config.toml
crop_scale_min = 0.7
horizontal_flip = true
encoder_parallel_block = false
nesterov = true
orthogonalizer = "polar_express"
batch_size = 128
lr_schedule = "poly"
Rows from block 6 of the image encoder of a small contrastive image-text model, named by matrix and row number. Rows with one number belong to one neuron. Each number is 128 + 24 x the weight over its row's rms, rounded and kept within 0 to 255. All counts start at 0. After the name is the row's rms in percent of the matrix's.
After each neuron's rows are labels from the 100 images, of 14976, where the neuron reaches its highest value: "top examples" is what is common among them; "patch colour" is the nearest of a few named colours to the mean colour under the peak. Only what is clearly more common there than usual is listed. The data: regions of photos with short descriptions (Visual Genome).
# fc1: MLP up (encoder.blocks.6.mlp.fc1.weight, 2048x512), inputs 309-411
# fc2: MLP down (encoder.blocks.6.mlp.fc2.weight, 512x2048, transposed), outputs 309-411

fc1.135 093 [136 153 106 110 135  98 139 166 137 108 104  81 122 162 131 150 153 177 156 102 115 115 106 179 130 128 108 152 118 133 140 103 112 166 104 151 138 138 109 131 151 129 140 155 133  72 155 140 127 136 154 104 102 128 127 139 122 137 146 127 138 169  94 152 119 108 110 171 119 105 128 113 129 150 133 126 114 141 129 148 130 134 122  79 136  98 131 103 111 151 168 103  70 134 145 102 107 173 155 147 117 113  96]
fc2.135 094 [173 137 112 108  83 119  93  76 116 161 135 128 108  82 136 118 104 139 134 129  80 102 105  81 148 155 129 156 104 132 121 140  97 100 109 129  87 121 146 146 113 114 113 152 145 135  88 119  87 145 117 127  99 154 129 125 141 129 116 132 117  68 143 153 129 128 146 122 140 121 150 127 141 140 120 125 116 128  70 163 104 109 171 120 117 138 145  79 105 119 126 156 138 123  99 102 137 101 117 165 147 120  97]
top examples: text has "man"
patch colour: pink

fc1.360 066 [128 106 115 134 138 114 152 137 136  74  90 134 117 135 168 127 118 125 148 150 134 128  73 117 148 138 177 117 142  79 141 101 156 178 131 128 115  86 103 130 102 181 149 144  68  70 148 118 149 142 148 127 110 164 128 142 145 114 101 108  91 153 134  95 165 124 156 178 118 101  77 157 145 156 139  96 122 146 139 114 121 138 139 140  96 108  82 117 133 141  84  98 120 101 112 128 142 161 121  96  82 127 113]
fc2.360 070 [130 162 116 142 121 111  99 137 118 127 149 111 152 137  85  84 138 123 129 121 136 156 151 120 117 107 121 136 143 114  92 156 122 157  81 130 138 180 110 147 126 108 147 152 120 124 143 162 127 132 143 143 122  83 122 121 122  92 129 126 150 124 136 166 124 179 135 155 166 111  95  75 128 169 134 132  91 141 125 144 138 150 162 116 129 144 135 191 126 112 130 128 117 148 130  78  95 147 151 123 156 118  95]
top examples: text has "sky"; text has "blue"
patch colour: cyan

fc1.716 098 [130 145 118 156  72 156 118 155 127 115 121 121 134 153 109 140 148 155 151  96 180 144 115 135 152 102 103 170 111 111  92 115 121 114 158 131 124  98 113 201  96 115 141 127 134 141 114 130  96 109 118 115 134 105 154 137 152 118 131 140 117 134 106 140 151 116 147 121 152 103 126 139 177 138 151 124 117 137 104 116 170  95 141  98 148 129 131 111 104 146 116 101 165 110  94 145 105 129  98 145 146 134 108]
fc2.716 096 [120 110 176 122 131 161 138 161 141 147 145 119 129 137 124 116  97 148 141 145 133 147 123 127 118 156 122 144 128  88  90 138 114 134 103 126 158 156 138 111 113 145  92  99 152 134 143 108 159 157 123 154 142 118 151 155 118 118 126  97 145 113  98 136  97  84 143 125  91 168 108 100 158 122 117 156 130  85 139 143  95 142 125 143 119 112  88  78 145 123 144 109 118 143  91  79  84 111 169 124 132 107 129]
top examples: text has "red"
patch colour: red

fc1.357 115 [144 140 106 128 135 127 146 107 153  80 130 114 140 118 147 118 120 117 115 146 164 143 129 109 157 134  82 176 170 124 145  84 118  98 150  97 122 140 100 116 116 126 100  95 144 128 105 124 119  95  98 112 116 142 114 130 164 108 142 116 125 129 152 146 142 126 116 129 133 121 107 110 174 122 128 162 136 118 182 112 176  85 117 157 116 142 131 120 129 128 116 110  96 122 129 127 113 118 131 158 118 110 164]
fc2.357 116 [101 155 121 129  91 120 123  92 152 138  92 135 142 142 109  92 113 138 124 136 100 144 129 106 129 128 113 125  58 106 129 186 134 146 146 200 158 170 157 101 127 115 158 109 115 132 132  69  90 116 124 119 119 128 101 128 166  57 114 115 106  99 145 119 114 100 120 154  94 125 139 145  99 115 159 106 172 134 141 143 129 111 129  93 164 121 159 136 171 120 146  80 125  85 118 118  82 141 122 144 165 147 128]
top examples: text has "blue"
patch colour: blue

fc1.192 108 [185 119 148  73  81  79 163 123 133 174 163 116 118 131 146 130 107 118 111 113 148 131 132  90 112 136 114 121 112 145 102 168 149 153 120 144 158 149 132 112 109 145 107  78 130 160 139 168 111 107 124 137  99  97 105 165 122 116 152  95 114 153  89 120 132 144 172 130 109 128 167 135 139 133 125  88 125 144 100 141 129 146  96 141 132 156 107 125  89 169 135 179 115 149 101 113  71 107 125 105 155 128 135]
fc2.192 112 [127 129 129 146 143 136 145  80 106 147 146 124 119  93 128 138 117 101 121  98 132 100 142 115 129 106 136 136 122 163 120 127 138 138 101 139 145 110 156 165  67  92 150 163 122 177 155 143  89 149  98 110 144 131 195 105 127 113 166 167 137 140 162 103 121 120 154 146 169 108 120 131  95 104 143  96 150 136 132 110 142 139 113 153 114 110 119 180 106 117 129 184 133 122 117 118 147 180 138 109 133 125 119]
top examples: text has "blue"
patch colour: blue

fc1.62 099 [129 114 129 108 146 160  98 136  99 123 117 107 128 157 101 112 153 104 155 141 121 158 119 159 117 152 118  74 144 120 128 143 157 112 128 140 123  98 104 142 120 128 123 106 115 126 147 122  98 135 189 129 166 107 125 123 111 126 123 159 145 118 129 130 114  93 133 105 106  96 115 119 121 146 131 138 150  82 118 114 152 149 115 163  82 142 113 144 134 163  98 137 113 139 115 105 104 143 102 152 158  61  84]
fc2.62 101 [115 138  96 146 125 134 106 125 132 162 141 141 140 109 107 125 127 121  95 139 106  87 106 125 122 134  86  94  96  66 146 119 100 129  83  54 107 112 135 158 114 128 111 142 123 149  90 182 172 133 138  96 114 123 129 120 164 112 138 135 118 112 110 145 122 123  95 147 136 100 132 102 138 109  88 122 154  94 100  67 111 166 127  80 150 133 133 185 108 116 153 118 114  97 134 167 123 148 125 112 151 162  95]
top examples: text has "green"
patch colour: brown

fc1.294 089 [182 169 122 154 133 151 145 159 102 113 100 136 152 123 187 132 125 141 130 129 180  68 158 104 147  98 139 123 121 109  97 124 101 111 159 113 172  96 107  95 105 134 157 123 131 131 141 125 131 124  99 142 108 137 137 158 141 115 118 159 107  87 154  72 127 135 120 105 136 161 174 108 125 122 129 125 157 181 133 139 116  94 152 133 121  89  92 114 141 112 132 119 117 124 120 127 138  89 140 121 149 110 119]
fc2.294 090 [ 95 138 144 126  94 122 144  97  81 111 143 176 140 137 103 118 178  66 128 138 144 128 121 123 158 154 113 129 132 144 103 126 107 120  71 122 175 143 157 112 105 102 136 116 114  83 130 134 103 143 116 123  84 119 141  79 114 111 137 119 150 122 126 147 114 158 131 126 136 100  96 115 159  90 104 133 123 148 132 106 138 139 140  87 150 114 152 143 136  99 102 129 109 100 141 139 112 113 113  75  80 147 116]
top examples: text has "water"
patch colour: grey

fc1.229 071 [144 111 109 157  91 156 116 137 152 108 138 110 159 152  74 144 169  79 135 126 107 153 144 140 158 131 157 119 117 131 137 143 153 107  90 114  89 146 143 129 144 149 109 109 129 138 118 106 155 108 119 114 130 114 148 105 149 135 155  96 121 151 111 162  92 159 107 109 108 107 128 143  81  99  91 142 143 122 100 145 140 136 167 184  93 159 112 158 159 108 129 124 148 109 106 143 136 158 124 148  93  96 145]
fc2.229 070 [119 147 136 110 107 122 114  88 107 129 145 123  90 136 122 148 119 191 123 142 146 136  87 125 119  84 108 130 128  98 103 131 141 116 121 114 123 120 153 169 100 130 163 166 126 131 103 125 160 126 108  86 128 135 107 139 133  89 152 111 118 162 103 142 107 113 118 118  85 111 146 109 149 153 146 113 113 114 111  94 146 123  95  86 115 142 159 136 101 138 161 168 159 129 127  98  93 195 145 156 135 120  91]
top examples: text has "green"
patch colour: brown

fc1.596 105 [149 110 141 150 148 127 153  75 150 133 135 140 105 149 147  79  93 152 127 120  92 116 153 124 147 147  85 185 124 165 134 102 124 142 123 179 149 116 153 153 169 152 120 152  93 112  74 125 138 117 167 119 111 150 120 131 128 111 126 143 117 129 145 129 142 100 138 111 111  92 100 159 118 143 106 142 115 142 122 133 132 131 140 151 105 122 134  99 149 104 107 121 147 117 170  86 169 143  98 142 123 118 105]
fc2.596 105 [150 117 112 127 148 122 125 108 117 160  98 129 120 145  81 105 142 154 134 127  99 107  86  77 144 139 140 125 126 115 104 121  90 124 128 125 139 136 130 172 128 117 142  71 165 159 171 116 120 144 133 114  77 121 138 157 142 157 161 107 105 107 167  97 123 115 105 129 106 162 105 131 155 119 168 135 108 171 113 107 102 102 130 137 122 126 155 156 114 107 156  99  80 179  93 125 105 122  77 136 109 116 136]
top examples: text has "man"
patch colour: pink

fc1.593 103 [ 92 170 133 121 119  83 159 100 140 160 141 143 135 126  99 199 101 122 128 111 131 136 105 112 147 126 102 154  72  89  76 189 140 132 123 133 160  73 154 120 158 180 154 119 146  84 162 128 158  86 120 159 146 134 141 141 144 128 162 101 100 152 124 110 159 137 127 136 106 136 143 138 100 180 127 134 127 118 140 103 151 127 144 118 122 176 116 126  92  86 114 110 130 152 151 119 158 114 120  92 146  83  68]
fc2.593 102 [132 130 158 113 168 143  90 134 112 127 102 136  90 168 162 126 145 128 138 114 163  92 132 137 111 130 132 114 114 139 172 127  78 142 108 148 169 155 122 141 160 155  89 102 155 134 135 104  95 149 158  92 135 100 157 117 174  98 135 101 126  99 107 115 148 152 112 134 144  87 113 168 141 138 167 119  97 147 138 158 135 146  99 111 162 100 131 107 181 143 134 135 103 156 166 112  55  86 147 125 115 161 161]
top examples: text has "red"
patch colour: red

fc1.92 111 [138  93 126 135 101 119 100 157 137 142  84 103 121 115 121 137 101 162  82 112 131 154 124 148 120  92 137 145 146  97 135 133 175 154 103 126 153 158 109 115 103 137 151  94 128 150 101 154  90  97 103  99 162 176 129 118 130 152 127 131 122 118 106 137 122 153 100  88 143 129  95 128 100 138 147 119 145 136 116 140 153 181 117  87 174 144 164 109 153  99 113 115 134  78 159 131 151  70 118 145 159 151 106]
fc2.92 109 [162 125  94 115 108 111 162 151 151 119 170 124 104 115  96 129 117 136 143  92 143 152 127  87 133  90 119 157 129 157 150 134  86 121  99 161 160 107 108 170  90 123 117 179 138 142 160 136 102 138 119 128 149 116 158 112  92 118 135 135 130 141 132 124  97 108 130 154 111  71 144 159 127 132 122 114 117 108 142 131 140 117 126 137 121 111 143 169 133 147 126 111 132 131 152 115 116 152 145 123  95  58 107]
top examples: text has "blue"
patch colour: blue

fc1.326 122 [126 156 149 152  57 129 133 136  76 124 137 116  97  87 121 130 113 140 138 149 114 158 168 140 108 143 172  89 157 150 168 142 107 155  72 111 154 150 144 107 117  87 115 130 166 141 158 122 102 100 146 126 126 145 115 113 124 107 138 149 151  99 121 102 115 183  88 100 119 142 122 115 119 158 122 103 120 162 152 123  98 122 110 119 129 136 157 146  90 103  79  99 107 163 170 109 109 114 104 130 152  85 119]
fc2.326 125 [134 107 107 135 127 119 136 129 133  97 133 143 123 145  75 107  88 133 144 115 169 120 156 130 143 145 114 152 133 135 151  94 143 125 113 102  90 141 128 167 151 147 118 164  89 147  95 103 123 103 165 115 119 109 129  91 122 144 170 120  89 127 109 156 112 127 127 154 182 135 179 125 135 134 163 100 132 142 163 163 151 117 154  82 122 136 111 112 119 158 159 110 156 115  88 103 164 132  87 144 102 108 132]
top examples: text has "white"
patch colour: pink

fc1.123 106 [152 162 162  96 136 129 156 183 115 141  99 118 117 152 143 123 119 141  99  72 150 150 164 128 130 132 145  99 144  92 133 125 115 142  82  92 130 173 101 117 115 181 162 113 166 129 143 129  96 108  82 153 149 145 136 137 140 123 150 167 156  92 114 127 102 106 145 116 144 160 127 142 147  93 107 134 143  83 113 133 126  98 114  73  91 113 167 142 123 132 105  96 169 142 165 144 143 117 119 127 120 133 133]
fc2.123 105 [126 119 129 114 163 158 111 140 136 118  89 103 187 135  61 123 114 135 152 161 163 166 109 140 148 160 100 159 120  82 171  96 123 136 157 133 122 159 158 121 128 118 107 132 164 117 153 156 169 162 154 122 125  90 142  67 131 116  80 110 127 131 137  90 136 132 129 129 109 121 154 116 124 114 156 116 114 128 161 143 143 115 107 142  96 119 104 177 136 155 135 142 137 140 148 128  72 142 128 164 126 136 141]
top examples: text has "white"
patch colour: pink

fc1.174 069 [133  90 117 138 126 117 145 125 136 142 158 157 125  67  98 113 122 184 125 111  80 135 118 115 135 126 116 130 116 107 159 126  82 116 156 123 164  90 118 169 102 132 128 106 127  93 101 147 143 161 127 145 120  91 118 155 146 144 127 146 143 169 137  80 102 139 166 158  99 110 113 120 140 114 154 116 102 139  98 129 134  99 128 102 133 137 183 132  95 144 127 107 121 185  71 158 129 147  98 124 124  99 147]
fc2.174 072 [129 124 127 104 140  91 131 145 126 125 129 131 152 196 152 147 150 152 125 117 102 101 127 142 121  94 152  89 118 137 109 117 164 135 148 123 105 120  92 130 108 140 144 108  79 139 112 156 139 136 143  79 119 121 166  98 150 118 126 128 126 110 166 151 121 123 122 132 109 107 142 149 163 136 130 136 138 161 176 136 155 151 119 132 181 174 104 129  94 157 107 139  98 145 131 128 128 105 159 134 129 130 116]
top examples: text has "man"
patch colour: pink

fc1.87 106 [137 140 117 106 133 154 131  68 132 157 128 149 159 164 153 149 112 145 146 158 129 132  68 155 154 131 162  97 146 117 144 117 115 110 132  94 128 139 116 154 123 141  85 104 181 123 100 153 101 106 114 118 137 120 116 158 146 110 116 101 141 129 150 135 104 187 142  91 147 140 118 140 136 154 164 136 114 144 112 150 148 130 138 159 119 168 115 127 145 173 112 137 121 162 130 107 143 141 142 113 137 157 156]
fc2.87 103 [110 114 131 110 120 115 131 156 133 106 169 103 135 114 120 111 114 139 156  78 117 103 163  80 122 121 157 112  93 126 130 156 122 148  90 189 139 125  83  91  97 130 120 167 120 112 141  71 102 169 116 110 131 106  92 160  98 114 127 152 124  55 181 145 125  74  93 129 106 116 101 134 143  98 107  95 129 101 169 106 119 137 114 112 128  87 143 141 129 121 126 163 151 129 165 104 113 137 141 116 146  83 125]
top examples: text has "blue"
patch colour: blue

fc1.492 078 [ 84 154 128 133 148 155 147 120 111 128 126 106 168 135 138  97 101 150  80 118 117 135 137 108 105 148 108 128 132 115 155 174 117 145  83  99 141 140 153 122 141  83 167  96 119 139 156 147 140 116 123 110 189  82 124 116  63  83  93 166 147  95 112 133  98 164 147 127 118 144 138 101 116 151 114 130 155 135 164 158 122 172 109 131 169 152 146 121 164 153 140 117 121 116 146 111 139 147 121 118 120 104 157]
fc2.492 071 [142 131 126 102 111 151 127 151  96 170 127 117 104 160  90 164 139 161 114 123 144 161 133 150 149 129 128 116 103 127 127 130  96 120 105 130 168 162 108 134 138 139 105 109 101  77 144 151 197 123 165 123 120 113 123 162 134 148 101 113 113  96 119 105 168 102 120 114 144 151 144 113 160 102 131 147 113 108  92 151 124 139 110  93  90 150 153 156 100 116  80 109 118 112 107 116 102 127 131 133 135 146 141]
top examples: text has "zebra"
patch colour: grey

fc1.483 116 [ 84 122 141 137 115 123  71 115 128 183 130 102 119 136 112  88 114 129 128 143 120 116 131 124  60 116 169  87 131 149 133 168 181  89 123 112 135 126  71 120 148 112 102 157 181 117 134 109 146 104  97 124 147 131 110 144 126 121 132 114 160 135 112 111 116 129 119 107 110 109 139 118 118 102 115 107  70 146 111 136 143 155 126 157 160 156 141 146 150 170 122 131 133 119 118 155 131 100 151 105 138  91 196]
fc2.483 118 [122  94  76 157 135 131 127 136 161 121 124 139 151  91 127 142 122 109 124 146  97  84 126  79 137 126 153 148  94 115 124  95 121 173 124 124  97 103 182 106 147 130 110 105 134 111 118 132  97 144 128 117 133 140 108  96  93 168 161 135 130 107 145 141 152 144  98 128 137 146 158 118 119 147 144 146 130 100 139 168 137  89 134 129 138 118  81 123 123 109  73 116 136 120 136 133 132 133 104 128 114 126 121]
top examples: text has "white"
patch colour: grey

fc1.746 095 [125 178 119 108 143 148  91 122 114 132 119 174 143 138 144 161 155 121 142 144 187 118 124 151 110 161 111 122 136 102 135 134 111 129 140  81 150  95 179 141 128 135 140 156 139  76 101 156 129 156 135 123  85 185 124 117 114 192 128 120 136 165 121  98 120 124  98 147  79 148 124 122 132 141 122 105  84 119 172 159 123 131 156  77 165 137 136 143 133 115  93 149 103  90  85 112 189 127 136 110 150 137 139]
fc2.746 091 [ 87 132 129 118 145 140 114 149  94 163  82 122 118 126 120 126 115  98  61 141 106 177 143 120 102 104 137 117 112 120 145 121 129 160 147 115 128 142  93 104 119 144 153  99 122 159 157 134 132 123  88  58 106 169 114 113 117 143 121 101  96 135 141 158 153 127 132 135 104 131 125 128 142 141 121  98 157  94 157 138 101 103 146 155 105 128 154  90 108 134 133 135 163 127  91 140 100 153 122 124 132 122 165]
top examples: text has "blue"
patch colour: blue

fc1.77 084 [128 172 143 140 132 148 143 147 137 126  73 117 119 145  88 114 116 100  75 127  95 128 145 136 122 142 144 142 106 162 165 103  73 137 107 150 137 126 137 155 115 137 142 130 149 150  73 169  99 108 119  89 179 129 119  97 128 119 158 104 154 145 125  97  86 104 139 134 134 141 128 100 109 120 123 137 157 126 140 115  98 101 142  98 130 141 125 134 115 112  92 109 131 177 165  66 124 119 149 119 100  77 111]
fc2.77 082 [105 131 116 117 125 121 122 139 147 162 144 165 126  79 131 128 131 138  98 122 153 106  92 113 144 134 158 129 135 182  84 127 144 117 154 150 140  99 129 132 100 119 107 141 135  79 147  94  95 149 116 144 126 151 108 128 160 133 141 151 114 103 112 146  69 150 114 107 130 119 127 140 148 130 116 128 123  87 169 130 113 114 140  94 149 140 112 132 143 130 114 104 155 125 134 121 131 128 105 105 113 190 151]
top examples: text has "sky"
patch colour: white

fc1.117 104 [ 90 129 137 115 137 144 156  92 120 116 131  79 128 144 164 103  80 130 155  97  89 148 171 102 151 137 149 201 119 136  98 144 154 112 146 129 110 114 128 123 136 120 122 130 118 140 136 149  91 109 121 158 121 154 173 109 113 140 123 140 150  98  90 126 157 115 127 139 122 138 158 148 157 112  88 136 133 168 127 164 125 104 134 129 147 124 169 138 113 151 145 111  97  96 111  97 177 139 159 153 123 126 123]
fc2.117 105 [137 174 183 127 130 167 127 128 147 136 119 115 118 131 152 106 116 152 106 132 107 126 156 117 147 101 101 165 107 146 133  59 128 151 143 147 136 192 124 147  98  89 106  56 117 158 129 108 174 138 106  63 144 104 104 118 127 106 133 182  92 173 119 174  96 117 102 117  74 147 135 157  93 173 145 169 157 123  95 100 121 137 142 132  93  88 161 132  84 153 128 104 104 128 152  98 110 114 100 165 100 138 130]
top examples: text has "yellow"
patch colour: orange

fc1.74 104 [149  83 158 133 149  90 109 116  98 141 112 116 155 155 164 133 128 154 150 107 120  91 149 140 120 144 172 119 106  87 102 120 128 119 154 127 128 118 130 123 157 123 146 100 115 144 126 126  91 156 145 138 115 122 134  99 104 149 101 131  89 116 121 104 170 116 135 141 119  81  83 111 122 166 147 130 136 139 114 127 162 146 129 121 110 174 129 133 157 142 129 145 140 130 145 126 104 122 124 103 127 170  50]
fc2.74 104 [145 115 121  53 158 150 155 122 107 139 120 132 114 104 108 134 143 132  86 121 127 150 114 119 129 126 105 100 160 174 143 139 135 181  81  92 172 148 107 114 142 113 145 158 106 148 109 116 138 184 121  84 152  93 135 139 154 165 156 119 137  83 139 154 100 127 102 101 117  97 142 123 162 103 103 140  84 124 129 151 152 133 139 133 162 159 129 138 123 125 141 103 129 211 124 122 101 120 115 165 134  90 151]
top examples: text has "sky"
patch colour: blue

fc1.401 098 [140 110 144 142 114 124 163 123 180 100 115 133 132 143 123 126 100 119  93 145  84  91 144 160 144  96 120  63 147 140 108 149 138  80 166 129 135 124 175 111 125 131 129 101 170 137 164 149 125 120 143  82 116 139 151 139 134 134 127 155 166 119 119  85 150 129 139 170  95 117 104 149 133 170 127 166 151 100 114 147 117 133 117  84 110 150 113 104 116 134 141  83 141 104 132 125 144 144 148 115 107 119 156]
fc2.401 099 [102 159 167  63 142 170 107 122 149 123 112 114 110 101  94  79 173  89 170  98 100 130 123  92 100 146 117  95 144 125 123 154 118 111 103 137 160 138 101 131 109 127 140 155 133 141 112 150 141 122 158 114 104 139  90 155 154 149 135 150 111 113 140 184 121 134 126 134  91 121 181 145 112  75 162  78  93 119 110 141 131 138 144 120 120 128 137 131  94 119 117 164  80 162 134  96 145 151 145 122 111 128 112]
top examples: text has "blue"
patch colour: blue; cyan

fc1.634 084 [ 91 119 140 127 116 119  88  92  89 139 154  98 175 116 152 148  98 117 176 126 135 110  91 111 127 125 115 146 145 107 145 154 110 135 148 145 123 106 136 130 140 183 134 127 106 146 114 153 139 140 150 124 153 117 141 125 138 191 108 137 112 119  92 151  75 122 123 127 144  93 123 127 151 143  92 108 105 138 125 117 139  92 130 150 106 140 103 134 125 142  67 152 154 148  63 160 154 126 132 133 146  86 101]
fc2.634 085 [146  64 122 134 142  87 164 126 151 156 135 130 124  66  81 132 143 155  68 114 100 128 129 125 136 133 121  97 131 125 143  94 151 140 102 150 151 150 137 180 136 100 137 123 107 134 108 163 140 129 141  77 109 123 146 127 105 109 127 152 139 112 135 116 100 133 120 171 123  83 115 156 101 117 138  94 118  86 102 124 132 151 112 161 135 129 178  90 135 116 152 122 148 166 173  48  97  99 137 101 158 142 132]
top examples: text has "sky"
patch colour: white

fc1.601 088 [148 108 109  98 125 118  76 111 130 145 142 107 122 138 147  90 192 194  98  99 119 149 108 112 104 128 135 122 128 124  95  98 145 148  93 134  96 176 124 162 143 163 143 109 134 111  81 137 111 124 108 104 146 156 140 103 135 115 119 129 159 115 131 107  80 100 105 115 100 115  97  90 103 156 118 108  97 160 143 182 150 158 122 147  88 160 143 125 139 130 135 100 125 157  95 114 163 161 132 176  80 136 161]
fc2.601 090 [148 188 136 128 139 121 108 104 156 158 107 151 160 122 120 145 148  81 120 104 124  94 112 126 156 164 148 119 171 103 154 153 133 161  89 116 103 131 108 144 106 131 136 137 116 134 126 140 147 126 128 127 111 120 106 113 132 103 128 150 164  83 114 149 164 132 113 116 173  81 156 153 105  73 125 122 135 147  85  85 128 105  99 106 158  91  90 119 105  92 147 114 122 122 129 121 103 136 134 144 166 133 126]
top examples: text has "green"
patch colour: brown; black